Weights of a small image diffusion model.
Model: 4.64M parameters, 64-pixel images, arch dit, activation geglu, moe expert_choice, patch size [8, 8], width 128.
Training: soap at rate 0.0027, 19800 steps, batches of 384.
Data: trained on aerial photos of the United States (SatlasPretrain), 50862 training examples, 149.5 epochs.
Rows from block 5 of a small image diffusion model, named by matrix and row number. Rows with one number within an expert belong to one neuron, the router's apart. Each number is 128 + 24 x the weight over its row's rms, rounded and kept within 0 to 255. All counts start at 0.
Before each expert's rows are labels from the 100 images, of 14848 (inputs lightly noised), where the router gives the expert most weight on average: "responds to" is what is common among them. Only what is clearly more common there than usual is listed. The data: aerial photos of the United States (SatlasPretrain). In brackets: how many of the 100, against the usual share in percent.
# router: router (model.blocks.5.mlp.router.weight, 16x128, trained with AdamW), inputs 0-127
# gate: expert gate (model.blocks.5.mlp.gate, 16x64x128), inputs 0-127
# up: expert up (model.blocks.5.mlp.up, 16x64x128), inputs 0-127
# down: expert down (model.blocks.5.mlp.down, 16x128x64, transposed), outputs 0-127

# expert 8
responds to: crop field (40 vs 8.8)
router.8 [ 96 134  92 145  96 129 128 145 147 143 118 102 135 146  76 110  92 132 101 143 111 181 119 143 150 135 110 168 137 142 157 147 169 143 142 155 150 134  91 191 141 158 115 134 129 105 127 142 135  90 148 142 109 113 108  96  88 133 143 102 148 152 127  88 129 153 141 101 127 100  92 151 162  97 149 119  87 155 130 128 142 104 114 126 129 116 191  67  96 105 133 101 122 144 110 121 101 145 137 157 128  90 132 141 173 115 106 155 109 149 154 123 155 127 107  93 123 105 141 138 101 141 143 129 118 120  94 149]
gate.10 [105 135  93 114  97 106 167 140 161  81 113 126 122 128 100 128 134 200 171 133  71 109 116 130 110 126 156 148 144 111 111 114 122 129 154 105 150 138  97 176 126 131 123 123 133 105 219 128 105 132 132 172 111 112 117 103 134  97 122 108 137 129 142 138 141 121 111 125 126 131 118 102 137 127 128 126 128  99 131 159 152 123 138 116 127 143 207 148 135 107  95  83 104 163 135 138 126 156 149 137 123 160 127 117 132 140 155 141 131  84 137  88  77 135 146 119  89 126 124 115 120 128 136  93 141 105 154 119]
up.10 [146 109 140 110 199 162 127 147 103 155 104 159 109 101 132 122 132  85 116 120 184 138 100 147  65 113  73 114 121 145 130 121 109 140 125 151 114 114 198  85 104 124 100 127 129 180  64 120 132 113 130 116 163 193 169 152 123 129 157 132 138 145 111  97 115 153 148 142 143 124 143 107 135 118 127 126 146 138 127 117 101 131 136 116 123 140  80 124 112 164 129 135 134 138 130 123 118 126 111 124 105 157 151 121 128 125  94 114 119 160  98 139 128 133 108 134 134 123 144 143 128  93 109 180 132  99 119 149]
down.10 [146 154 118 124 161 147 100 136 105 124 132 133 111 165 148  82 148 149  98 133 120 147 136 128 118 157  98 143 117 135 129 125 179 144 136 129 107 144 154 123 127 142 120 147 140 148  57 104 143 153 167 121 130 141 125 131  79 110 142 127 117 138 118 142  84 108 113 127 137 166 127 152  87  82  72 146 123 147 148 138 116 112 108 147 124 123  20 126  94 156 131 164  90 120 122  82 120 131 125 151 109 112 126  88  86 145 108 128 115 113  96 111 123 130 119 140 121 129  99 116 118 136 128 156 171 126 112 122]
gate.11 [126 154 161 159 133  66 117  97 150 140 123 131 140 137 126 147 119 141 132 103 129 143 165 141 116 150 103 166 141 116 112  81 128 141 139 179 114 110 123 192  92 125 112 137 149 101 105 148  96 116  81 137 117 104 125 118 123 139 122 134  93 134  90 172  85  98 118 127 111 153 121 130 110 125  78 145 146 117 129 132 150 103 166 144 109 155 130 112 123 151 159 203 166 128 143 155 114 124 127 170 108 131 111 172 110 102 121 110 128 115 113 125 143 132 109 124 143 130 105 108 154 125 119 113 201 117 151 124]
up.11 [116 165 131 143 124 115 177  70 122 174  91  76 104 129 139 149 141 121 143 123 148  99 103 130 130 121  96 176  98 132 151  77 111 153 104 183 108 150 166 107 111 105  94 170 117 165 110 106 130 146 145 164 123 145 130 174 155 118 137  93 109 133 116 164 104 128 115 128  98 131 115 122 113 143 105 133  93 124 168 158 126 156 153 148 132 138 112 105 138 131 123 137 142 116 109 140 101  98 130 122 141 146 150 123 142 119 119 111  94 177 140 126 136 137 132 130  65 108 146 131 119 159 121  89 148 135  88 148]
down.11 [136  69 130 125 118 161 135 108 158 128 129 122 118 109 179 123  98 163  99 149 191 134 101  75 133 134 197 129 135 162 105 148 129  96 157 157 134 106 122  85 166 113 116 100 130 110 154 121 114 158 116 126 145 134 118 101 127 108 147 145 147 108  80 132 107 131 116 127 141 105 116  91 156 115 129 101 126 103 116 134  93 127 159 141 133 133  94 149  76 120 153  78 150 125 155 118 117 106 124 133 145 156 140  92 128 154  90 145 136 127 124 140 146 101 148 132  97  81 104 121 141 109 131  94 100 160 134 148]
gate.12 [165 158 127 152 143 143 135 157 116 159 122 100 138 150 123 163 185 140 145 131 134 104 121  90 115  76 126 130 132 107 121 131 126 114 189 148 150 106 142 161 107 150 107 112 128 146 137 138 137 124 140 142 137 167 115 139 145 145 137 123 168 139  91 131 136 110  99 151  60 133 133 141 114  99 142 117 129 139 121 130 163  82 116 138 178 135  58 103 132  91 104 128 133 151 112 164 111 121 118 138 158 152 113 146 137  77  66 112 106 121 128 110 113 110 134 100 108 177 114 139 128 133  86  95 125 108 124 137]
up.12 [133 146 140 162  89 127 117 130 135 164 142  83 143 145 123 123 155 143 129 138 129 104 132  94 138 110 102 151 150 102 140 143 102 146 134 144 160 106  88 188 113 151 122 173 126 150 141 132 121 140 129  94 133 134 114  96 102 137 157 150 133 114 138 104 138  90 119 174  58 120 132 130 131  91 143 112 116 138 127 125 144  73 107 156 185 147  62 112 138 104 113 130 109 153 108 153 134 130 168 155 147 139 145 134 119 105 106 132 153 119 146 137 134 129 118 109 134 127 150 138 151 127 145  94  97  46 106 141]
down.12 [130 167 146 107 128 110 152 132 135 152  92 112 127 120 141 137 125 160 135 121 119  88 140 163 165 165 138  97 121 153 126 150 101 103 108 123 102 110 126  74 108 132  95 106 101 104 126 113 147  85 124 144 113 188 133 140 120 105 161 133 147 143 131 134 134 108 130 152 155 105 150 123 143 176  90 144 107  90 144 142 126 131 119 133 193 147 178 120 152 128 141 138 142 131 149  87 164  76 131 129  80 100 161 126 131  48 116 135 162 116 129 126 110 135 136 135 119 120 145 121 134 138 139 103 119  83 161 132]
gate.13 [164 110 158 139 136 108  87 146 129  74 180 141 124 114 143 136 141  95 163 132 133  85 141 137 174 141 131 122 104 144 152 120 147 165 124 170 144 126 117 122  95 125 146 186 115 140 119 110 124 127 164 135 136 100  89 101 110 140 125 147 103 164 156 107 119 121  86 135 105 133 136 129 138  78 155 123 168 133 101 124 120 123 169 130 138 138 128 106 106 100 145 116 154 162 148 122 129 155 168 124 128 119 109 103 128 128 117 137 119 123 165 126 104 116 111 132 111 143 159 100 146  42 108 114  77 132  96  98]
up.13 [139 143 142 132  81 147 139 142  83 101 128 125 140 111 105 147 154 109 166 133 134 102 169 153 169 114 147 153 112 135 150  87 138 167 144 158 148 166 136 115  72 110 105 173 107 143  99 121 127 159 152 135 145 105  78 136 108 152 122 116 111 147 118 125 103 128 110 113  93 114 110  88 126 156 139  76 122  92 116 113 141 117 152 113 130 116 140 108 104 119 155 111 160 166 136 159 165 146 160 159 143 153  97 165 175 117 112 151 104 111 144 146 149  97 127 119 135 143 134  90 168 118 102  89 125 128 106 144]
down.13 [135 135 111 164 135 117  91 135 130 106 108 138 129 122  98 111 154 129 108 116 118 108 104 129  81 140 118 126 146  77 110 112 143 152 144 113 116 112 148 128  95 131 145 164 105 159 102  82 113 132 115 126 144  66 164 141 121 130 140 114 100  96 119 111  81 137 153 147 119 121 154 124 104 133 104 131 126 120 124 113 136 179 136 155 147 142 163 126  86 149 116 157 133 107 158 148 159 145 177 101 113 111 150 138 115 103 156 114 120 115 121  75 172 113 101 110 180 164 124 125 175  92 124 125 135 128  89  65]
gate.14 [121 141 112 104  92 164  75 135 138  97  93 149 128 122  99 128 106 109 167 134 124 113 153 113 115 152 137 156 109 141 137 132 113 110 177 128 140 154 154 124 179 177 119 102  92 122 138 138 144 143 131 142 110 138  79 126 142 129 109 115 132 142 103 160 126  95 158 132 144 153 139 129  94 148 105 147 139 111 178 157 125 139 146 173 142 130 168 122  83 132 143 152 148  85 113 129 100 130 129 115 121 125  96 186 131 130 167  81 127 121  70 118 115 135 137 132 167 110 107  78 103  97 157 137 111 136 106 121]
up.14 [119 141 113 108 118 156  67 123 136 104 118 130 121 115 100 131  89  93 130 136 160 148 191 136 126 138 109 154  91 144 128 119 129 137 140 133 151 156 146 123 140 127 142  81  84 142 123 104 137 127  97 166 116 128  93 133 130 110 135 150  91 138 114 113 128 111 121 124 153 142 140 125 130 151  83 168 158 109 174 149 141 139 171 141 116 112 171 118  71 143 119 109 151  88 112  98  99 128 106 112 164 102 112 132 115 182 167 116 145 143  95 140 177 117 124 127 169 122 132 117 137 115 177 122  91 158 107 145]
down.14 [116  76 116 158 136 139  76 137 115 144 132 114 135  96 136 144 149  76 120 132 168 119 136 140 149 117 128 115 139 103 102 113 117 125 106 114 120 112 116  68  66 129 111  98 134 138 138 123 114 149 126 131 115 119 136 138 119 103 154 123 140 161 106 153 153 115 136 141 163  99 131 113 117 150 138 125 131 111 139 124 115 101 110 114 172 125 178 135 218 148 141 139 143 119 143 138 134  86 134 122 108  82 135  86 148 113  84 165 108  85 130 149 144  97 144  93 164 127 156  82 114  90 111 133 111 117 141 143]

# expert 1
responds to: building (93 vs 42.4)
router.1 [142  94 131 142 107 163 161 137 146  99  99 156 109 152  78 140 122 113 117 165 104 110 146 164 135 133 131 165 110 138 155 157 148 109 152 170 126 157 120 181  92 150 105  99 146 132 130 110 168 144 167 157 115 139  77 100 139 144 106 156 139 167 153 104 167 147 126 128 141 164 105 110 122 115 135 129 151 107 110 116  98 135 129 115 106 123 150 135  86 148 141 132 155 101  89 125 144 114 111 136 146 117 106  96 141 146 113 147 177 118  97 144 120  88 155 124 167 124  90 111 130 137 124 117 126 112 110  60]
gate.10 [140  96 148 137 154  86 117 134 140 136 150 152 129 151 130 119 140 147 102  93 140 129 117 147  96 138 145 117  88 104 145 123 100 129 111 101 185 138 189 119 157 140 121 142 136 123 118  64 175 116 122 157 103  79 127 136 100 132  89 139 134 106 142  71  70 111 123 172 126 119 112 116 155 130 117 140 139  96 152 157 145 113 144  78 118 118 137 144 148 140 140 150 147 169 181 144 132 138 158 135 149 110 139 105 124 136 104 177  98  91 135 128 119 132 119 123 117 173 151 113 112 123 102 133 165 114 118 134]
up.10 [146 116 144 176  96 151 113 152  75 102 115 119 144 140 127 158 122 132 122 110 167 136 141 109 125 133 139 163  92 111 142 108 101 114 154 104 167 103 146 125 115 161 141 109 123 152 120  81 136 161 117 154 111 113 128 114 110 111  88 143 161  78 145  96  95 108  98 137 126 141 126 126 158 181 100 133 133 107 135 180 185 109 118  60 139 112 155 150 137 129 124 130 123 151 161 133 101 125 174 131 131 103 132 119 137 143 106 140 120  88  99 144 145 102  99 126  88 176 141  97 155 131 137 131 135 115 135 104]
down.10 [133  58 133 113 103 109 154 130 115 162 151 126 122 109 124 152 147  93 126 113  59 139 118 115 119 122 119 142 112 145 103  85 110  95 138 141 112 101 181 137 149 118 127 163 114 164 153 162 126 127 157  84  68 140 131 115 179 141  94 140 129 118 131 126 179 129 120 124 119 134 131 116 107 110 153 128 119 106 129  95 121 129 131  97 131 123 181 175 101 133 114 145 131 145  95 155 156 123 129 142 144 130 121 172 127 155 125 132 148 121 128 103 162 100 152 158 135 102 120 108 107 139 134  62  88 143 117 112]
gate.11 [123 116 149 104 144 124 117 113 169 118 158 112 112 128 117 101 205 135 132 135 134 119 178 126 150  84 119 120 182 132 128 143 170  92 101 133 120 126 137 138 116 116 131 119 128 109 157 190 125 131 130 138 145 139 154 128 131 108 145 121 115 153 108 134 125 133 110 104 109  91 147 123 125 147 158 100 137 132 127 130 123  96 157 182 142 175 120 121 120 151  99  67 127 108 104 103 147 109  98 134  88 176 130  96 111 100 103 152 166 176 144 156 126  84 129 116 110 162  85 100 119 122 113 112 145 103 127 132]
up.11 [153 133 135 151 104 136 126 128 130 127 123  76 115 128 122 151 138 151 141 126 113  88 130 133 104  96 142 146 106 111 103 148  87 165 132 123 125 140 128 171 141 117 104 165 133 112 116  71 112 188 160 152 139 105 149 124 127 140 104 143 135 108 135  83 140 138 174 176  82 138 133 124 133 160 120 107 120  99 154 140 156 139 148 118 141 101  83 162 136 163 122 173 107 148 107 161 135 141 117 143 140 157  87 112 123 139 120 111 129 101 116 114  77 106 162 144 107 142 128  70 169 113 115 155 143  91 122 163]
down.11 [156 135 118 130 108 150 149 162 129 131 163 148 155  81 138 130  61 102 118  96 130 146 123 171 144 122 168 125 112 171 119 147 128 112 137 147 103 115 141 155 158 112 135 102 112  68 151 159 118 134 132 117 127 113 113 128 149 121 107 101 148  70 107 112 149 160 150 119  89 111 138 138 145 114 182 113 153 100 110 118 130 125 132  76 104 129 146 138 125 117 133 117 150 129 131 126  98  93 116 136  90 163 106 144 169 161 149 133 112 167 140 158 113  57 153 116 132 128  92  94 109 137 116 111 112 153 131 142]
gate.12 [108 117 145 128 118 132 154 106 146 141 101 150 167 115 109 155 113 142 123 121 148 160 120 125 137 167 161 160 120 111 114 145  88 116  81 161 107 109 128 128 106 102 133 140 103 101 150 111 132 119 114 155 124 138 143 144 140 146 121 136  99 197 110 113 108 131 169 142  82 161 109 137 141 144 116 137  86 152 105 135 159 118  72 109 129 143 125 105 116 126 154 170 105  97 115 128  98 145 153 110 111 171 110 115 135 114 109 153 117 158 130 127 154 144 136 130 135 150 152  29 109 125 113 163 142 169 108  98]
up.12 [109  99 131 137 121 129 136 117 156 166 108 154 163 111 130 147  81 145 118 128 144 162 111 135 115 147 180 168 156  92 105 140 120 120  82 169 117 108 118 148 117  95 131 145 117 103 149 121 136 128 112 173 137 142 141 143 121 145 119 139  96 172 121 100 115 133 157 121  81 145 132 132 130 137 140 131  73 164  97 160 165 118  72 128 111 148 137 109 112 135 164 137 126  69 104 111  94 142 138 114 114 154 129 134 128 104  97 116 123 130 160 160 153 145 127 132 122 149 137  52 111 115 120 168 112 163 109 109]
down.12 [132  94 111 113 144 130 122 123 147  85 142 106  76 132 146  97 115 138 132 145 154  98 143 117 139  94  78 110 126 131 142 122 130 142  97 133 119 163 115 140 144 150 119 131 143 132 146 130 121 103 132 109 152 114 120 144  90  93 147 120 136  56 113 126 135 120 121 118 121 105  95 142 100 124 114 125  63 153 119 164 154 160  83 124 129 121 120 119 148  98 101 146 144 132 131 108 157 133 149 146 194 188 162 140 134 172 158 117 108 153 129 120 166 139 140 126 130 145 135  57 141 145 143 176 120 109 115 162]
gate.13 [130 113  95 160 196 104 126 143 210 145 132 114 119 127  91 127 165 122 154 136 199 145  98 132  94 127 115 153  91 132 126 146 124 118 158 134 139 149 166  92 159 146 162 105 118 159 120 108 126 108 110 118 113 136 105 125 129 113 140  93 136 150 119  88 117 136 118 109 119  95 107 126  92 134 105 107 118 129 124 117 142 131 134 147 128 122 112  79 118  93 106 103 111 128 141 129 133  85  91 120 154 123 131 125 143 118 100 126 147 126 130 128 186 118  90 112 139  93 139 135 116 104  92 162 177 121 161 162]
up.13 [170 115 140 117 192  68 104 113 250 185 136 122 124 130 104 157 127 123 149 122 128 130 111 142 108 139 106 123  96 117 111 142 123 157 140 117 140 118 151 102 148 137 107 118 125 130 114 102 112 129 108 115 136 180 126 130 132  96 156 115 125 148 139 119 159 105 158 120 108 101 121 127 110 142 115 127 132 122 158 114 139 139 159 134 140 102 160 113 155 124  87 122 129 126 125 146 130 111 106  94 141 145 123 112  93 138  78 120 106  99 117 146 169 120 124 108 127 113 131 155 139 103  88 153 164 155 141 156]
down.13 [130 154 126 110 138 169 137 104  30  92 132 137 136 121 135 142  90 128 144 108 216  97 140 140 128 118 163 133 107 106 151 179 137 133 128 137 154 155  96 112 134 110 144 142  97 128 177 126 125 127 123 171 137 116 132  96 144 137  82  99 145 144 121 161 132 138 112 131 145 148 131 116 144 149 110 130 118 153 130 143 125 129 139 103 133 129 160 113 135 138 120  44 133 116  90 126 123 124  99 109 144 138 137 122 113 121 126 179 120 108 144 128 168 136 143 112  88 118 121 148 121 134 127 177 127 110 152 148]
gate.14 [152  69 161 125 165 149 152 140 153 111 128 119  79 112 137 179 145 126 141 130 152 129 139 116 104  92 110 134 118 125 123 134 120 160 150 148 141 111 135 149 134 176 145 102 115 142 194 116 132 144 118 119 129 141 142 122  96 145 157 134 107 133  87 120 103 136 117 160 144 151 123  50  86 129 108 117 140 131 113 112 102 102 107 119 124 151 159 110 111 126 146 135 157 101  97 146 154 131 117 123 134  96 142 138 129 137  91 121 129 152  94 122 126 150 109 119 152 100  96 141 164 133  65  61 114 121  90 144]
up.14 [150 101 158 138 168 143 138 142 166 122 100 114 112 123 137 180 160 104 116 129 158 142 117 153  95 121 131 130 119 135 108 191 150 130 132 142 130 139 140 143 118 143 125  90  96 141 220 125 131 160 122 128 115 156 147 110 114 121 144 125 110 129  81 110 121 115 130 152 124 153 112  78 103  98 106 101 156 106 126  90 109 130 138 143 141 159 175  96 121 113 162 134 153  99 109 137 116 128 112 115 173  95 143 128 132 128  99 131 119 130  80 134 152 175 123 117 160 110 123 159 142 113  99  72 110 123 107 136]
down.14 [133 111 108 131 129 124 110 161 187  96 128 146 106 151 134 135 107 108 152 115 127 125 115 148 155 125 110 119 117 133 165 108 123 146 163 121 139  84  65 147 139 118 131 102 121 152  63 123 123 140 120 122 159  41 111 127 116 140 133 128 133 127 129  97 152 128  93 146 114 147 101 182 115 145 143 124 139 128 122 114 143 144 102 127 110 134 125 148 110 145 108  94 118 126 118 124  99 162 123 125 136 167 124  87  93 123 214 118 151 112 114 122 137 144 127 170 109 132 117 105 115 150  96 185 132 130  97 116]

# expert 12
responds to: building (81 vs 42.4)
router.12 [108 167 124 177 155 109 137 137 143 125 130 102 160 120  58 119 117 118 155 116 142 137 133  87 161 126  92 149 144 133 114 121 123 154 106 113 159 126 141 112 138 167 111 152 107 131 128 119 118 148 114 129  96 140 116  79  83 104 157 128 119 117 147 117  97 154  84 112  89 137 113 174 165 150 115 118 113 146 152 131 146 107  83 123 155 144 108 105  99  93 110 110  94 184 113 140  92 114 107 152 125 124 127 145 155 131 157 149 116 136 169 118  76 130 118 117 104 123 138 116 101 137 163 187  95 135 141 133]
gate.10 [153 159 133 143 113 148  70 125 137 131  88 114 138  92 108 109 120 154 122  97 118 126 138 163 162 157 103 152 119 143 100 113  96 133 109 107 137  82 173  76 102 155 102 134 121 136 119 104 155 110 128 148 145 137 109 113 137 130 143 160 106 146 122 160 132 136 172 102 112 134 144 123 141 167 114 142  93 135 139 125 128 160 124  81 143 138 175 129  91 160 158 138  96 108 107 169 128 146 143 128 125 129 103 116  87 180 155 109 134  97 112 155  85 120 156 115 118 104 115 168 133  80 137 127 150 170 105 136]
up.10 [167 188 148 127 121 180  73 126 148 135 105 141 131  95 114 100 131 129 137 106 135 127 129 136 158 134  73 161 148 132 108 114  85 162 104 118 121 128 167 103 129 153 108 154 135 138 111 128 136  88  72 149 134 145 135 142 156 108 170 158 104 153 112 114 128 155 172 113 154 159 106 120 105 132 145 155  92 151 151  98 118 127 120 115 124 140 180 140  75 144 144 107 115 115  99 168 120 140 143 106 106 111  84 125  88 137 148 118 149  91 115 135 143 131 136 124 133  80 119 131 126 104 114 124 125 172 139 131]
down.10 [117 111 142 120 139 105 104 115 155 138 112 138 122 152 125 134 148 118 114 169 122 121 116 104 130  67 147 119 152 139 114 129 163 133  68 132 129 142 106  70 132 109 123 143 134 132 138 108 124 112 120 126 136 106 106 143 162 161 121 116 120 120 135 160 152 107 150 116 132 124 133 104 131 154  98 129  97 149 154 130 119  67 119 196 125 110 134 138 150 136 179 137 113 134 131 125 158 131 140 138 146 139 160 130 139  67  74 160 158  89 138 151 124 155 132 134 117 134 173 178 153 112 155  73 131  88 137  77]
gate.11 [126 110 123  99 127 177 101 124 124 137 100 103 175 129 127 183  93  98 144 161 135 141 128 135 164 131 100 196 115 113 147 122 111 140 157 137 128  89 178 147 128 128 121 140 120 129 143  79 128 123 112 169 124 121  83 100  81 134 122 141 117  98 139 113 119 174 100 108 134 151 138 139 136 119 112 172 108 133 113 138 137 135 118  97 166 144  93 104 125 153 145 149 116 132 108 119 125 132 126 120 108  55 147 170 121 133 104 121 163 112 144 132  76 108 111 115 148 121 118 134 146 173 150 123 160 159 101 118]
up.11 [144 129 128 133  97 128 119 121 151  91  87 163 161 135 121 175 119 144 122 124 151 113 140 171 129 127 116 198 132 109 123 136 107 130 114 119 131 118 193 140 127 142 161 153 134 104 155  58 113 149 129 157 146 151 102  82 144 116  92 158 101 135 139 119 120 152 109 153 127 162 143 103 125 114 127 142 123  90  97 117 172 113 149 105 147 102 102 111 116 131 113 122 116 135  89 114 109 125 113 185  98  91 111 119 104 166 182 144 131 113 136 158 159 157 123 117  75 116 124 122 133 133 138 148 127 112 108 115]
down.11 [113 120 152 128 158 129 116 142 157 117 116 133 101 105 136  89 158 126  92 115 112 143 126 114 103 155 136 138 149 144 121 133 150 148 130 127  85 156  85 123 139 154 130 126 133 122 145  68 142 156 128 156 111 103 109 123  84 120 151 153 138 168 118 109 101 103 114 120 151 152 117 146 126 126  80 136 118 143 137 122 142 121 120 159 114 123  13 133 132 148  84 149 101 133 125 136  91 151 116 118 153  60 132  85 132 160  87 121 104  92 121 124 134 125 143 131 129 112 123 132 143 175 150 108 131 126 120 167]
gate.12 [150 155 123 156 153 110 157 120 145  88  93 109  78 133 100 153 145 137 135 102 147 121 177 126 129 147 108 182  95 134 128 102 148 129 123 136 128 139 129  94 133 107 107 155 133 129 182 114 135 117 140 136 133 148 113 122 103 154 121 120 122 149 113  88  97 132 148 135  98 144 152  94 117 128 161 116 159  68 153 162  91 149 117 151 105 155 136  92 114 173 129  96 129  94 113 128 123 131 170 143 163 144 160  83 166 166 139  80 122 104 138 171 140 117 136 126 101 108 104 102 135 153 106  91 120 104 136 116]
up.12 [112 134 134 136 106  82 106 126 124 135 132 154 136 104 140  78 107 162 108 124  62 164 100 136 148 146 158 125 125 147 142 165 139 165 127 102 149 158  75 193 155 161 137 114 105 145 150 144 141 135 125 108 144 104 124 152 108 134 107 107 136 126 123 149 129 117 106  81 120 115 123 159 116  96 112 144 126 156 141 113 170  71 126 130 137 138 150 100 105 127 144 155 163 126 134 123  90 131 132  82  99 138  77 134 120 123 162 157 116 116 141 118  83 131  96 129 124 120 145 149 166 133 173 109 159 100 146 141]
down.12 [135 206 118 132 156 134 150 138 139  82 122 119 125 154 136 101 153 153 135  93  79 161 112 121 119  98 127 118 121 111 151 132 152 129 168 108 148 146 121 103 152  91 119 145 131 134 135 119 128 155 120 110 142 123 152 143 106 106  96 133 125 152 144 178 140 101 107  87 120 158 142 190 116 112  84 149 121 189 130 140 136 137 126 113  99 139 147 103 146 106  96 168 119 131 116 123 121 158 123 133 121  86  93 107 108 169 128 102 145 136  90 106  98 129 158 125 126 139  86 161  86 126 171 147 120 109 133 146]
gate.13 [102 108 152 103 144 150 137 137 136 163 129 128 105 123 158 135 125 129 138 125 160 168 108 177 135 161 163 115 121 118 132 150  86 117 162 167 108  82 168  98 133  94  99 135 156 133 156 128  95  78  86 146 163 120 114 137 149 137 123 125 114 124 130 139 164 128  96 111 157 132 134  68 103  92 115 133 107 147 129 134 127 163 145 101 158 123  72 146 129 104 126 136 125 158 161 163 106 127 152 139 106  89 100 148 151 142 124  97 113 123  95 116 127 126 124 110 149 104 141 167 137  94 164 111 135 184 112 118]
up.13 [112  87 120 136 126 109 137 140 140 100 132  99 115 127  97 110 129 150 135 133 109 161 105 140 182 102 156 173 145 122 104 129 119 102 132 133 132 189 125 145 138 147 134 132 105 139 101 105 142 114 176 140 125 177 143 119 141 139 134 144 135 139 104 125 171 118 116 156 114 139 114 134 101 101 172  95 121 128 122 148 146 124  89 147 144 142 207  73 146 112 114 113 138 107 140 150 101 133 113 112 127 158 128 117 147 139  35 135  85 144 121 128 116 117 114 106 137 167 128 132 133 154 114 152  88  98 108 146]
down.13 [130 104 136 122 100 119 139 122 147 151 149 118 126 137 140 143 127 116 114 125  66 151 116 137 105 144 153 124 116 114 120 103 107 123 125 120 113 104 181 179 126 148 139 159 159 139 116 148 117 173 156 159 121 155 129 124 140 113 144 145 115 127 147 111 146 171 129 145 125 125 118 121 135 114 163 158 147  81 119  97 116 130  77  68 139 140 177 122 126 138 167 158 134 130 122 112 160 127 110 140 162 201 117 163 133 147 130 106 137 161 183 148 148 117 130 140 142 131 159  83 140 123  98  85 140 178 115  89]
gate.14 [128 115 100 102  97 135 134 126 158 120 152 144 135 121 109 149  90 122 113 122  79 105 123 128 115 145 117  83 172 121 106 185  84 142  98 108 129 145  90 134 162  91 114 114 147 159 120 154 158 142 137 141 141  97 183 148 125  97 114 129 106 114  91 147 110 106  88 139 156 157 112 164  96 132 154 133 134 138 199 115 186 128 150 136 115 146 153 129  98  80 133 151 131 117 128 127 118 125 124 140  87 128 125  95 140 108 175 115 101 136 105 139 157  96 138 135 169 143 115 143 125 143 143  94 124 117 148 127]
up.14 [136  91 136 155  30 148 145 145 161 118  97 134 114 128  89 121 118 107 150 120 148 157 141 129 124 165 155 173 133 148 127  66 121 115 161 164 135 127 154  87 148 142 131 126 118 140 174 150 124 108 114 147 129 102 114 122 109 133 107 124 174 134 154 100  95 147  81 162 139 136 131 115 142 119 136 116 126 109 155 110 147 126 140 131 106 138  93 117 134 154  91 109 146 145 153 107 129 121 110 120 125 142  97 180 144  98 173 112  96 124 126 115 166 120 141 100 158 118 150 110 117 102 131  82 147 100 121 148]
down.14 [121 159 119 114  37 145 147 135 127 128  89 101 121 151 124 121  93 111 138  84 211 137 122 147  99 156 141 146 132 115 133 137 129 100  98 113 130 120 154 122 138 145 135  95 100 105 179 107 135 136 104 110 154 182 122 130 116 138 155 105 127 109 131 123  78 143 149 139  88 152 145 138 116 155 112 138 103 128 140 180 147  93 127 144 109 140 118 151 141 136 118 110 109 130 149 105  96  99 122 134 112 126 114  95 124 119 118 124 144 122 107 108 147 142 128 108  68 125  92 143 159 168 129 168 135 123 165 133]